config = dict(
    train_examples=15625,
    gain_aug_db=6,
    input='log_mel',
    activation='gelu',
    fused_qkv=False,
    moe='top_k',
    shared_expert=False,
    subsampling=2,
    width=128,
    beta2=0.95,
    lr=0.003,
    lr_schedule='step',
    warmup_steps=150,
    adamw_weight_decay_other_params=0,
)
Rows from block 7 of a small CTC audio transcriber, named by matrix and row number. Rows with one number belong to one neuron. Each number is 50 + 12 x the weight over its row's rms, rounded and kept within 0 to 99. All counts start at 0.
After each neuron's rows are labels from the 100 clips, of 14976, where the neuron reaches its highest value: "strongest on" is what is common among them. Only what is clearly more common there than usual is listed. The data: read English sentences (LibriTTS-R). In brackets: how many of the 100, against the usual share in percent.
# fc1: first MLP up (model.blocks.7.ff1.fc1.weight, 512x128), inputs 64-127
# fc2: first MLP down (model.blocks.7.ff1.fc2.weight, 128x512, transposed), outputs 64-127

fc1.485:31 63 22 57 45 52 44 58 74 33 54 52 42 43 38 48 51 50 47 56 49 41 53 58 40 52 58 36 55 57 63 41 57 53 52 57 75 57 47 44 62 26 39 42 46 26 68 33 62 47 27 38 50 38 56 49 34 33 62 59 60 45 50 62
fc2.485:40 62 60 45 58 58 55 54 42 52 46 61 52 56 56 43 45 21 48 30 64 62 68 45 61 41 47 69 51 43 30 42 53 66 54 50 39 48 35 47 44 36 45 73 73 68 58 45 29 49 49 45 31 53 62 73 51 67 36 49 25 40 43 37
strongest on: the word "with" (28 vs 8.9)

fc1.99:63 30 75 40 58 55 40 41 23 12 50 38 50 50 50 42 35 57 46 58 42 51 34 37 31 54 41 58 44 39 53 63 49 44 64 45 53 47 51 62 49 32 22 35 54 42 59 52 35 59 41 66 47 60 61 46 61 45 66 48 67 71 37 41
fc2.99:55 66 61 63 47 52 32 58 54 30 49 64 29 46 75 62 43 65 45 38 48 50 56 50 51 36 53 36 56 56 58 51 62 45 49 53 44 37 31 53 53 50 43 26 53 43 60 60 54 53 54 62 58 38 49 56 34 35 41 42 52 88 57 47
strongest on: the word "little" (28 vs 2.5)

fc1.324:48 58 36 33 31 54 68 55 63 69 44 66 18 58 69 45 46 69 66 48 51 53 48 55 36 40 68 67 30 28 54 63 46 42 41 55 44 65 50 79 61 62 46 55 54 53 34 48 47 48 44 67 33 60 58 49 57 48 62 47 55 27 41 68
fc2.324:58 55 36 48 62 46 48 43 42 53 51 50 65 39 52 45 55 58 48 48 46 51 39 41 34 54 48 59 69 67 38 19 54 68 60 75 25 48 60 67 49 68 53 80 49 34 43 54 58 31 44 51 39 46 46 49 47 25 46 44 54 58 55 55
strongest on: the word "is" (26 vs 10.1)

fc1.384:55 38 51 62 58 34 34 39 33 57 50 63 59 20 44 24 70 42 57 57 33 53 47 53 53 67 52 45 49 49 39 22 55 47 20 64 39 69 66 43 35 42 58 46 74 44 60 64 40 44 49 35 50 57 73 61 59 66 63 55 50 52 43 69
fc2.384:57 84 48 44 64 65 59 55 57 37 50 50 56 44 44 54 51 60 56 53 58 36 39 49 39 54 60 55 30 26 56 54 43 61 50 29 69 42 58 42 46 40 46 50 28 58 51 62 46 36 54 51 43 51 43 48 49 58 40 53 29 39 41 49
strongest on: the word "the" (75 vs 49.2); the word "in" (38 vs 17.4)

fc1.288:63 34 47 29 42 33 45 53 32 38 68 44 59 49 57 26 38 40 81 53 52 53 42 58 47 40 41 40 60 51 65 53 53 46 30 58 50 63 46 57 55 30 51 40 39 41 45 78 38 53 51 61 58 38 62 34 46 45 42 47 62 66 38 60
fc2.288:72 51 53 66 57 57 57 41 39 56 28 68 29 65 63 38 50 56 27 35 52 34 43 45 74 70 58 60 49 44 63 43 55 53 58 55 32 57 38 33 44 52 39 31 38 39 59 52 51 41 37 62 33 50 52 47 43 62 46 52 68 38 66 75
strongest on: the word "he" (52 vs 17.3)

fc1.238:52 60 40 35 46 44 43 51 51 50 42 38 48 53 35 31 41 37 45 50 46 51 39 41 26 63 34 34 54 31 34 69 48 52 51 55 69 43 35 30 36 33 73 54 68 39 34 53 57 69 52 55 41 65 35 83 46 79 42 47 42 47 49 35
fc2.238:47 44 52 50 56 59 68 13 57 56 56 66 38 51 41 52 47 30 58 47 39 63 44 54 52 49 44 60 53 36 58 61 47 56 37 60 45 60 58 54 68 56 55 53 36 75 36 55 52 59 54 39 61 23 51 38 63 58 64 26 47 38 32 52
strongest on: the word "of" (52 vs 24.7)

fc1.383:40 49 44 49 48 22 61 42 45 10 23 47 55 52 54 53 60 29 51 50 66 39 16 46 54 57 48 44 52 33 53 59 51 48 27 54 39 53 58 43 43 47 34 63 31 34 38 59 57 59 45 42 60 48 46 53 48 25 69 50 33 51 42 81
fc2.383:67 49 55 47 69 59 31 58 45 64 62 60 70 60 77 58 48 47 40 65 54 59 54 53 61 43 28 54 49 55 37 28 59 61 42 53 31 61 51 40 51 53 48 49 74 53 43 45 41 78 36 37 46 52 51 40 41 26 79 79 53 63 57 48
strongest on: the word "but" (97 vs 9.1)

fc1.195:59 67 28 49 25 59 46 53 70 37 46 55 32 82 63 54 43 50 37 50 45 52 52 52 30 89 34 49 54 80 50 45 39 70 56 64 57 59 58 26 54 63 66 49 44 40 51 52 51 60 54 49 53 48 47 47 49 52 44 33 51 59 66 20
fc2.195:40 49 51 64 41 52 42 32 47 45 78 77 44 72 49 48 52 41 48 39 61 54 56 73 85 55 32 58 44 55 44 57 47 44 41 48 72 68 62 60 46 47 46 73 61 63 44 72 44 53 39 52 50 59 41 42 28 60 65 62 35 46 69 45
strongest on: the word "the" (80 vs 49.2)

fc1.490:63 49 45 55 48 63 48 57 64 49 45 55 33 69 73 66 42 53 43 68 57 56 47 43 47 44 51 45 74 17 53 26 32 32 55 31 57 37 45 34 58 57 80 54 52 26 38 49 56 56 57 58 59 62 74 65 35 40 70 61 67 57 41 44
fc2.490:24 48 60 43 54 43 62 33 56 51 68 61 72 52 32 62 55 67 39 59 44 64 39 37 55 47 44 42 48 54 48 30 39 46 36 46 40 60 43 39 51 56 45 45 52 65 67 45 69 59 61 57 73 51 62 63 54 28 59 46 44 43 59 66
strongest on: the word "for" (36 vs 9.4)

fc1.398:64 42 34 60 45 50 57 57 46 35 39 57 63 48 54 51 49 36 28 46 61 61 60 23 38 63 40 66 54 50 50 51 41 48 14 57 35 49 53 40 47 27 50 57 50 39 54 42 47 66 42 37 48 33 40 54 61 40 08 39 49 60 67 45
fc2.398:53 61 44 45 61 52 52 41 67 39 61 51 39 71 41 57 44 43 42 49 51 47 62 57 55 43 62 52 51 63 42 67 44 40 72 53 41 42 70 50 61 51 63 73 48 28 54 59 50 48 43 36 44 61 36 66 43 43 31 49 46 48 59 44
strongest on: the word "little" (30 vs 2.5)

fc1.326:48 47 45 55 28 33 37 70 79 57 46 39 41 77 70 69 52 47 26 41 49 40 51 56 45 42 39 66 47 47 36 44 57 79 53 59 34 52 53 48 41 41 37 65 41 40 54 69 50 50 47 55 54 68 34 54 55 64 55 49 65 40 38 51
fc2.326:40 53 41 39 54 46 47 43 64 52 41 40 51 51 38 27 63 44 61 61 40 55 57 59 71 47 60 40 37 48 55 41 44 43 54 58 51 64 28 50 51 52 61 47 53 40 50 24 29 51 85 52 69 45 64 65 54 36 40 44 76 67 71 50
strongest on: the word "with" (42 vs 8.9)

fc1.474:46 58 42 32 49 26 53 49 53 73 60 51 62 50 50 62 77 41 61 42 53 58 59 43 48 46 38 57 36 57 53 45 44 41 40 43 58 42 65 60 40 52 36 57 54 36 56 57 47 51 30 63 53 49 45 50 57 01 39 42 59 41 65 51
fc2.474:64 47 62 52 74 60 30 56 52 77 51 51 56 48 41 38 57 44 23 49 74 52 39 53 54 44 25 31 23 48 45 48 51 64 51 67 41 40 48 64 47 42 45 56 46 49 46 51 71 55 32 24 46 49 57 42 22 51 52 70 50 60 53 49
strongest on: the word "little" (49 vs 2.5)

fc1.479:42 55 55 30 56 67 69 45 53 51 48 33 20 61 60 44 53 52 43 49 59 63 39 52 43 43 25 52 52 26 61 59 53 50 50 34 51 57 55 69 54 37 41 34 74 55 32 70 51 47 55 39 52 42 55 53 61 54 37 43 54 43 52 50
fc2.479:49 81 43 66 31 60 51 33 48 47 50 36 41 44 50 45 45 60 51 50 76 41 27 48 25 57 39 43 43 47 53 70 65 55 55 64 42 54 48 44 66 51 37 46 48 25 40 55 60 28 43 71 37 47 58 61 50 45 51 62 43 37 41 82
strongest on: the word "of" (87 vs 24.7); the word "the" (83 vs 49.2)

fc1.121:51 57 59 36 41 60 39 62 54 33 43 54 53 59 60 29 38 31 47 30 58 61 53 69 54 53 63 46 56 42 56 44 53 72 49 55 51 44 29 33 71 56 59 55 56 71 57 30 35 60 51 49 25 30 66 48 51 49 37 57 65 48 27 43
fc2.121:51 26 46 45 44 49 49 63 58 41 52 56 57 34 51 56 67 45 56 57 54 38 29 57 48 39 43 37 43 61 59 42 36 68 53 44 41 55 42 28 55 52 40 48 66 62 63 43 39 42 50 58 65 69 41 56 62 22 14 33 56 67 59 61
strongest on: the word "the" (83 vs 49.2); the word "they" (27 vs 5.5)

fc1.410:56 49 33 67 64 73 37 44 46 46 51 72 28 46 81 43 58 42 62 70 45 46 26 51 40 50 52 86 39 44 55 45 63 74 34 43 40 51 57 58 33 45 43 63 69 60 55 47 54 73 40 47 51 42 57 50 75 56 63 41 67 77 63 56
fc2.410:36 69 36 29 51 74 53 66 50 61 30 36 60 40 55 60 53 55 49 51 63 42 42 66 63 55 56 64 57 71 70 70 54 56 55 35 48 31 59 37 73 60 47 52 52 53 35 39 46 56 59 63 57 76 58 58 54 69 48 34 43 41 65 41
strongest on: the word "but" (29 vs 9.1)

fc1.458:41 61 40 26 57 53 68 33 74 51 51 50 48 57 57 60 41 31 59 52 64 40 55 48 47 55 56 49 37 39 35 59 36 55 36 35 44 51 50 55 59 40 43 40 73 40 41 77 45 30 42 67 59 55 53 56 61 59 43 51 53 21 54 59
fc2.458:40 60 47 49 48 53 48 31 58 45 41 53 55 70 36 39 54 53 56 33 69 53 26 76 54 21 54 37 65 41 52 43 55 68 50 46 43 54 34 58 32 44 61 34 53 39 52 59 66 54 41 62 72 48 46 37 42 33 50 48 58 46 60 56
strongest on: the word "of" (95 vs 24.7); the word "the" (82 vs 49.2)

fc1.496:41 66 44 57 70 53 24 59 53 54 65 56 56 56 61 66 60 27 70 56 47 41 59 46 29 53 50 47 49 47 35 40 55 67 37 46 44 52 48 31 34 53 48 55 65 48 36 27 44 47 51 09 33 67 46 62 45 50 52 63 70 50 60 60
fc2.496:66 65 49 45 34 44 58 48 47 22 75 54 39 55 37 62 42 39 69 68 46 56 58 49 31 48 58 61 59 62 61 64 64 50 50 55 39 47 45 66 34 15 67 44 34 47 41 55 39 65 33 42 45 45 36 31 62 57 29 51 53 47 44 42
strongest on: the word "be" (27 vs 8)

fc1.399:52 56 48 30 55 48 67 61 33 53 47 41 44 22 53 46 51 65 63 41 33 48 58 53 61 48 45 34 40 55 52 65 53 53 47 44 46 34 47 64 40 53 62 72 52 39 67 55 66 28 40 52 45 44 53 45 62 48 44 53 49 65 45 53
fc2.399:70 56 46 33 61 61 46 49 49 53 41 56 45 23 60 63 48 69 45 43 58 41 57 38 33 51 49 62 53 45 53 65 60 41 49 44 57 57 53 59 49 54 53 78 56 65 43 56 52 51 39 50 66 67 60 43 78 41 56 77 67 41 68 48
strongest on: the word "said" (29 vs 10)

fc1.168:75 61 39 44 49 53 59 42 40 58 51 51 39 57 40 22 61 42 37 58 43 73 86 56 58 75 61 38 60 32 54 41 38 64 46 54 67 58 54 50 70 70 46 46 62 57 42 24 51 40 35 37 57 39 81 56 51 56 55 49 49 52 47 34
fc2.168:53 56 72 51 47 56 33 40 69 65 52 22 46 66 48 50 63 42 23 40 35 55 50 68 61 35 48 39 58 56 58 66 44 65 57 59 52 54 62 35 56 39 38 50 41 39 53 15 47 64 51 70 46 36 46 64 64 55 33 56 55 48 61 61
strongest on: the word "the" (82 vs 49.2); the word "with" (25 vs 8.9)

fc1.484:67 46 65 23 75 60 40 47 54 40 53 54 34 18 37 57 29 46 41 58 51 49 51 50 85 55 47 66 32 61 64 58 46 42 32 39 38 66 52 59 59 56 32 29 51 31 50 37 48 62 55 43 56 52 48 68 51 27 70 57 57 58 83 43
fc2.484:39 54 62 49 33 27 53 34 56 71 55 32 57 53 36 49 36 35 48 28 32 39 46 57 59 35 36 48 41 51 30 36 51 49 34 48 62 70 68 47 53 33 60 67 62 41 60 57 28 56 53 46 50 52 37 54 64 53 63 51 41 55 40 43
strongest on: the word "such" (28 vs 1.2)

fc1.433:63 72 45 50 21 45 60 40 59 56 26 61 29 31 49 66 63 48 48 50 53 38 38 45 51 61 57 66 60 63 35 73 52 47 66 67 50 51 64 53 52 53 51 73 50 34 57 58 46 56 63 57 71 50 52 47 42 47 59 52 74 44 40 53
fc2.433:39 61 59 62 44 56 48 45 41 35 45 35 56 28 61 58 57 42 39 42 42 51 70 75 50 51 34 29 60 56 58 54 85 51 47 45 36 39 45 58 37 41 72 53 56 67 54 50 62 50 64 69 59 32 64 53 38 63 45 67 48 71 43 61
strongest on: the word "by" (42 vs 3.4)

fc1.181:68 41 42 38 47 62 50 64 71 34 59 34 63 68 63 50 46 36 38 63 48 68 49 38 43 44 44 60 59 34 47 38 55 46 40 44 70 63 54 46 07 50 65 43 54 57 58 59 50 53 55 37 58 29 44 66 53 50 51 55 25 52 59 58
fc2.181:55 31 65 48 61 61 50 32 52 34 57 39 48 40 32 46 62 52 27 61 55 65 72 49 45 32 56 38 47 29 48 59 50 16 60 39 54 51 61 72 68 55 56 41 47 68 48 54 26 63 64 33 43 79 53 46 45 53 30 56 28 55 24 45
strongest on: the word "he" (42 vs 17.3)

fc1.439:36 47 36 35 40 50 41 49 49 24 30 29 52 67 63 59 67 34 50 42 25 65 55 58 47 80 39 65 49 63 44 60 40 35 53 40 48 42 33 49 46 42 55 73 61 37 58 50 46 51 67 41 70 53 48 51 46 42 42 53 69 49 66 56
fc2.439:40 53 40 50 55 52 48 44 72 49 56 24 48 49 62 64 45 33 58 41 72 59 39 49 55 34 46 61 39 46 48 42 47 29 38 52 41 53 53 56 53 46 58 52 51 42 72 77 42 49 25 41 41 42 35 59 52 47 55 45 57 58 53 64
strongest on: the word "mrs" (27 vs 1.2)

fc1.109:68 54 39 39 54 40 46 51 56 51 55 38 53 50 39 57 68 76 54 65 73 43 48 24 56 66 52 45 27 54 39 50 30 46 39 50 27 44 48 49 46 52 45 56 58 46 53 46 56 80 35 45 58 59 76 33 51 59 38 33 62 61 56 44
fc2.109:52 54 47 57 47 32 86 41 28 30 48 42 58 75 51 54 42 39 59 45 45 65 57 25 57 59 34 47 46 51 52 59 47 46 52 35 44 33 62 64 45 44 47 72 62 62 65 40 48 61 59 68 62 58 37 71 52 81 58 63 50 44 45 52
strongest on: the word "little" (26 vs 2.5)

fc1.172:44 52 39 46 55 46 59 53 49 59 31 64 36 60 35 33 61 32 38 58 58 49 58 31 39 37 55 55 50 40 16 56 38 43 48 46 54 52 58 57 36 49 56 27 46 57 57 64 51 66 41 67 46 42 56 77 58 48 59 37 51 61 38 54
fc2.172:41 48 54 56 41 51 57 35 48 62 47 54 35 57 36 35 62 61 54 43 32 68 38 51 76 43 65 41 49 34 62 55 62 56 46 46 44 52 65 43 50 61 52 33 74 59 56 56 34 53 68 49 55 60 38 57 50 57 35 48 51 66 29 50
strongest on: the word "of" (53 vs 24.7); the word "have" (32 vs 7.5)

fc1.63:60 48 52 54 45 30 44 51 51 45 38 64 50 20 54 74 68 51 58 68 32 57 41 43 46 51 49 57 55 54 49 44 43 55 65 51 61 26 70 62 44 41 63 53 48 44 58 22 47 54 49 46 58 56 61 58 71 65 62 43 66 39 33 35
fc2.63:59 45 61 35 51 65 30 51 37 52 34 69 45 43 48 62 40 60 51 44 33 51 52 59 50 61 32 39 63 37 57 50 57 40 37 72 78 67 29 34 53 40 62 40 50 38 35 43 48 33 32 62 32 47 64 61 47 27 37 38 48 58 59 36
strongest on: the word "mrs" (49 vs 1.2)

fc1.348:37 51 57 49 77 55 44 22 56 34 39 46 39 49 42 37 61 52 45 37 51 52 38 43 52 45 59 56 18 53 42 26 36 47 46 38 28 52 58 72 46 39 43 53 64 42 50 63 58 33 46 56 76 53 67 49 49 23 49 54 42 59 39 45
fc2.348:48 58 61 43 52 64 53 44 55 61 43 55 32 60 51 39 59 60 44 47 77 58 52 49 36 49 36 44 21 53 53 45 54 39 73 52 70 58 51 44 59 49 41 30 37 14 33 52 47 49 35 69 80 49 55 61 69 37 51 41 48 64 44 40
strongest on: the word "of" (60 vs 24.7)

fc1.203:42 50 38 26 36 45 75 39 62 74 50 49 46 56 75 42 48 48 48 46 40 26 46 49 51 43 62 61 39 33 70 54 37 74 45 26 40 43 50 67 45 28 61 42 68 72 51 47 47 35 37 46 45 56 48 57 65 32 61 58 84 52 64 63
fc2.203:61 64 58 56 49 60 43 43 12 55 32 31 40 55 41 29 52 39 67 50 75 46 52 50 42 36 56 57 52 50 48 71 38 50 56 64 70 55 49 43 39 35 31 68 71 42 62 53 53 50 54 44 52 36 68 61 45 53 37 37 43 38 77 75
strongest on: the word "be" (25 vs 8)

fc1.405:61 46 37 46 58 36 19 40 59 32 40 40 39 59 44 42 65 55 35 55 23 53 62 57 50 69 44 43 44 44 10 52 48 67 59 57 49 64 45 67 68 39 56 52 62 42 56 33 31 48 67 47 64 77 54 53 71 43 51 58 51 64 68 62
fc2.405:51 63 29 39 30 55 46 54 60 60 33 47 29 63 44 67 37 60 26 65 48 44 58 56 60 30 60 50 50 65 50 40 54 66 39 51 63 67 57 14 35 54 64 54 31 57 57 50 60 76 39 41 41 36 73 41 50 64 61 49 56 42 37 63
strongest on: the word "was" (90 vs 15.5); the word "it" (46 vs 15.2)

fc1.169:56 50 29 41 65 30 41 42 48 47 41 57 64 62 68 42 75 38 47 50 45 49 53 52 42 40 43 70 57 58 55 51 50 24 70 42 41 45 54 45 63 60 66 42 50 39 30 53 51 47 56 52 47 46 74 45 47 44 37 60 43 51 64 60
fc2.169:56 54 66 36 50 47 53 35 55 47 58 67 72 46 51 41 71 38 45 56 45 43 52 58 45 56 42 68 79 61 35 46 60 46 49 41 38 67 39 31 46 31 65 44 58 49 40 51 60 73 76 31 39 54 35 50 27 31 46 22 36 49 39 47
strongest on: the word "but" (40 vs 9.1)

fc1.273:62 39 36 42 36 68 25 55 52 48 54 63 34 50 47 49 39 35 62 66 40 51 62 48 56 68 52 61 76 62 43 56 51 39 58 58 64 42 57 21 49 51 72 52 45 21 41 50 50 57 36 45 44 58 59 69 54 61 67 57 30 61 54 50
fc2.273:45 30 52 26 62 44 61 56 53 55 51 63 45 50 58 54 42 77 53 57 70 46 58 35 40 53 48 49 62 57 59 75 74 63 45 50 62 47 51 50 44 60 59 64 57 49 48 26 62 38 67 32 55 49 36 39 55 54 46 45 80 58 56 50
strongest on: the word "said" (49 vs 10)

fc1.257:65 40 56 43 44 30 58 39 54 47 65 49 58 81 49 58 70 52 58 59 47 73 38 23 43 68 62 59 47 49 78 53 57 63 37 44 58 40 69 36 68 42 62 48 60 28 68 56 43 46 47 50 66 49 50 69 53 60 57 45 81 48 27 52
fc2.257:67 51 62 49 43 41 54 36 38 51 45 46 75 41 49 50 38 29 43 46 58 49 50 35 30 57 44 62 45 47 53 34 40 75 42 38 65 45 35 52 58 54 53 35 34 40 43 48 35 63 55 39 40 49 64 55 43 38 40 38 58 43 57 43
strongest on: the word "little" (51 vs 2.5)

fc1.338:59 58 33 41 53 25 89 35 48 40 40 54 44 30 53 75 39 42 49 62 61 50 50 54 41 44 39 53 56 30 55 60 29 40 38 47 62 53 39 60 60 56 52 63 54 59 64 71 42 68 51 48 75 30 59 46 63 50 54 42 45 64 58 56
fc2.338:10 47 55 55 23 63 52 67 41 38 55 65 23 33 60 56 52 37 33 56 32 41 68 62 37 65 57 45 49 43 54 47 33 61 42 67 41 63 55 41 53 52 53 32 43 53 56 55 53 53 44 49 68 63 52 54 27 70 60 50 61 41 50 60
strongest on: the word "said" (30 vs 10)

fc1.225:64 62 58 41 63 49 64 27 56 42 42 37 48 56 43 38 36 74 48 70 65 51 56 57 65 44 51 47 61 62 38 38 68 64 52 35 63 62 70 66 37 41 40 50 66 50 54 45 50 53 46 62 44 76 30 25 52 45 41 48 84 51 65 54
fc2.225:58 37 63 55 56 55 50 49 59 39 56 61 56 61 54 52 44 75 58 52 58 60 52 36 54 42 63 55 23 45 36 36 64 32 52 62 58 17 54 53 81 51 57 50 52 58 57 52 44 47 63 60 46 44 48 52 46 63 63 44 50 36 14 24
strongest on: the word "be" (42 vs 8)

fc1.275:52 32 61 56 53 58 65 58 40 55 54 62 51 65 65 65 57 64 54 47 46 57 39 75 49 47 52 77 26 55 59 48 41 54 35 42 61 42 69 61 50 60 63 45 49 18 66 51 55 47 71 60 44 54 49 45 49 24 58 58 54 52 77 43
fc2.275:33 60 51 42 42 42 24 51 36 45 70 46 73 46 65 52 70 44 58 42 50 53 57 51 70 36 46 44 41 45 46 55 50 65 53 48 41 47 66 40 45 57 37 54 38 47 63 56 51 67 54 63 48 55 67 52 46 38 60 45 61 28 65 28
strongest on: the word "little" (30 vs 2.5)

fc1.158:49 54 24 37 38 55 41 44 51 61 46 61 49 34 74 49 65 72 54 51 66 47 50 48 49 49 40 56 49 56 68 46 66 47 51 60 38 48 47 52 64 61 28 57 63 65 44 37 51 34 31 50 64 43 48 58 72 46 43 72 40 49 53 46
fc2.158:42 58 50 59 32 50 61 44 41 56 49 70 58 38 38 40 47 59 56 38 51 47 53 39 49 39 27 61 36 49 46 42 47 54 60 47 38 54 64 47 53 33 39 60 37 27 61 67 55 40 65 37 57 50 34 60 52 50 47 28 25 50 68 56
strongest on: the word "it" (37 vs 15.2)

fc1.249:48 66 35 41 67 49 49 68 37 22 41 56 58 69 42 45 33 54 67 67 47 20 25 59 72 46 44 56 59 30 46 48 62 49 51 52 38 30 48 38 35 56 50 47 65 43 55 57 25 53 47 33 56 28 53 46 61 49 49 75 55 45 33 39
fc2.249:52 31 22 38 74 38 67 40 45 64 65 59 42 37 51 70 50 33 74 20 49 40 64 59 46 38 54 48 32 45 43 32 60 43 41 49 64 60 28 46 52 65 73 47 25 48 41 52 49 59 30 61 38 56 33 57 59 51 66 45 40 58 58 43
strongest on: the word "be" (30 vs 8)

fc1.472:45 61 63 43 32 24 44 49 69 44 61 57 46 77 48 53 52 62 48 37 49 61 47 72 52 68 40 50 43 48 60 54 21 56 35 34 35 61 47 45 51 40 36 65 59 49 35 57 32 54 67 75 65 60 64 52 58 64 30 60 48 52 52 47
fc2.472:22 51 51 71 42 39 50 70 30 57 56 60 27 41 48 53 42 62 45 57 51 71 54 30 41 36 35 40 60 34 43 58 56 51 38 57 38 35 52 59 58 63 72 56 58 45 41 48 41 43 62 50 66 66 20 58 61 59 67 52 51 61 67 57
strongest on: the word "with" (36 vs 8.9)

fc1.295:64 50 31 58 61 38 66 43 62 37 66 40 46 42 52 42 44 49 54 40 69 68 45 30 48 60 58 59 58 40 49 60 44 46 79 33 34 46 64 54 46 48 43 50 51 56 50 59 48 64 46 52 40 44 47 48 39 45 44 32 44 52 36 40
fc2.295:61 48 64 55 60 47 26 37 35 55 44 42 50 40 68 55 81 60 58 50 35 37 39 69 43 48 35 32 48 78 58 43 61 40 52 93 41 52 48 26 62 53 37 49 55 52 37 43 63 36 56 64 51 66 59 46 55 36 52 61 57 56 56 37
strongest on: the word "it" (36 vs 15.2); the word "but" (26 vs 9.1)

fc1.480:62 57 41 29 64 63 53 61 37 63 49 43 48 34 45 70 62 57 63 47 37 41 47 68 47 65 35 55 62 59 56 66 53 42 44 47 40 44 45 52 56 67 51 50 54 50 60 66 67 48 52 49 48 43 52 63 46 47 44 49 61 49 43 51
fc2.480:50 59 63 63 60 54 21 50 60 64 31 53 62 70 34 38 45 55 61 47 60 55 46 46 53 37 27 56 70 35 34 72 60 62 74 52 48 43 54 50 39 31 69 40 69 31 46 57 42 55 59 45 43 49 52 61 70 43 35 71 64 52 32 59
strongest on: the word "my" (47 vs 6.2)

fc1.133:29 55 42 36 48 65 46 45 44 57 63 42 51 48 61 39 73 51 30 37 48 50 34 42 47 39 89 42 54 31 37 43 51 46 39 47 53 77 44 60 48 65 51 51 55 53 44 61 61 65 53 70 63 50 56 55 65 57 47 62 56 73 55 58
fc2.133:49 47 33 73 36 55 60 41 72 44 73 35 77 43 71 53 72 68 37 32 53 47 60 45 33 59 62 37 70 56 57 45 43 54 22 45 62 45 45 43 48 52 51 58 47 82 60 50 77 52 59 33 61 32 59 48 46 42 37 55 44 32 33 54
strongest on: the word "said" (31 vs 10)

fc1.301:57 52 32 36 53 31 52 43 52 54 43 36 40 71 55 68 44 56 56 40 29 53 58 53 42 58 56 59 73 40 41 42 27 42 46 53 47 58 57 47 51 47 38 32 45 50 46 32 35 50 42 43 30 41 67 33 51 59 45 40 43 35 28 71
fc2.301:61 53 54 51 49 54 69 53 80 63 42 54 50 46 50 52 51 67 63 47 36 32 35 55 49 35 43 48 54 65 44 61 47 44 79 56 55 47 45 34 30 39 59 54 39 62 62 69 51 60 45 50 66 62 21 41 60 60 55 39 55 36 42 38
strongest on: the word "the" (87 vs 49.2)

fc1.128:54 39 47 21 60 72 56 44 61 29 33 54 60 48 33 60 62 34 52 46 61 71 50 52 57 61 29 42 76 77 67 55 64 63 36 33 37 43 45 78 37 61 70 48 62 57 74 32 55 53 51 60 51 47 49 38 50 43 54 44 39 54 55 41
fc2.128:58 68 61 53 34 39 49 58 52 58 52 50 38 53 36 70 42 38 62 59 76 61 58 65 56 46 66 39 35 47 54 67 54 54 33 53 56 39 48 45 66 53 64 59 56 39 58 50 46 57 27 58 67 68 52 63 51 48 37 55 58 72 67 58
strongest on: the word "was" (34 vs 15.5)

fc1.318:59 28 45 46 43 30 43 43 60 58 45 37 46 66 52 65 45 38 50 61 61 47 30 49 59 37 72 48 48 38 52 46 41 43 38 49 51 58 37 62 67 64 60 67 35 35 61 45 72 40 34 43 55 38 57 53 32 65 60 50 55 71 36 68
fc2.318:55 46 43 61 49 59 62 57 51 65 35 26 61 39 37 46 60 35 68 60 47 68 46 45 32 68 48 51 59 60 70 59 44 63 42 61 60 47 61 32 37 56 29 59 33 37 52 54 47 60 34 60 68 47 74 50 45 40 48 43 48 45 28 47
strongest on: the word "said" (69 vs 10); the word "he" (50 vs 17.3)

fc1.391:45 56 48 47 59 45 61 46 57 60 44 65 29 56 23 45 61 38 36 53 59 53 52 77 49 43 48 46 60 45 54 55 40 54 55 46 43 30 49 57 51 65 57 55 61 33 66 52 46 78 45 47 58 45 58 57 42 47 34 53 41 43 59 57
fc2.391:61 39 42 39 51 55 58 39 48 51 48 60 38 76 51 22 46 70 46 53 51 57 26 43 58 29 42 59 43 58 43 47 64 60 47 57 41 46 35 58 64 42 60 34 48 60 57 73 23 44 57 34 42 61 57 49 54 51 44 68 72 28 59 59
strongest on: the word "of" (92 vs 24.7); the word "the" (75 vs 49.2)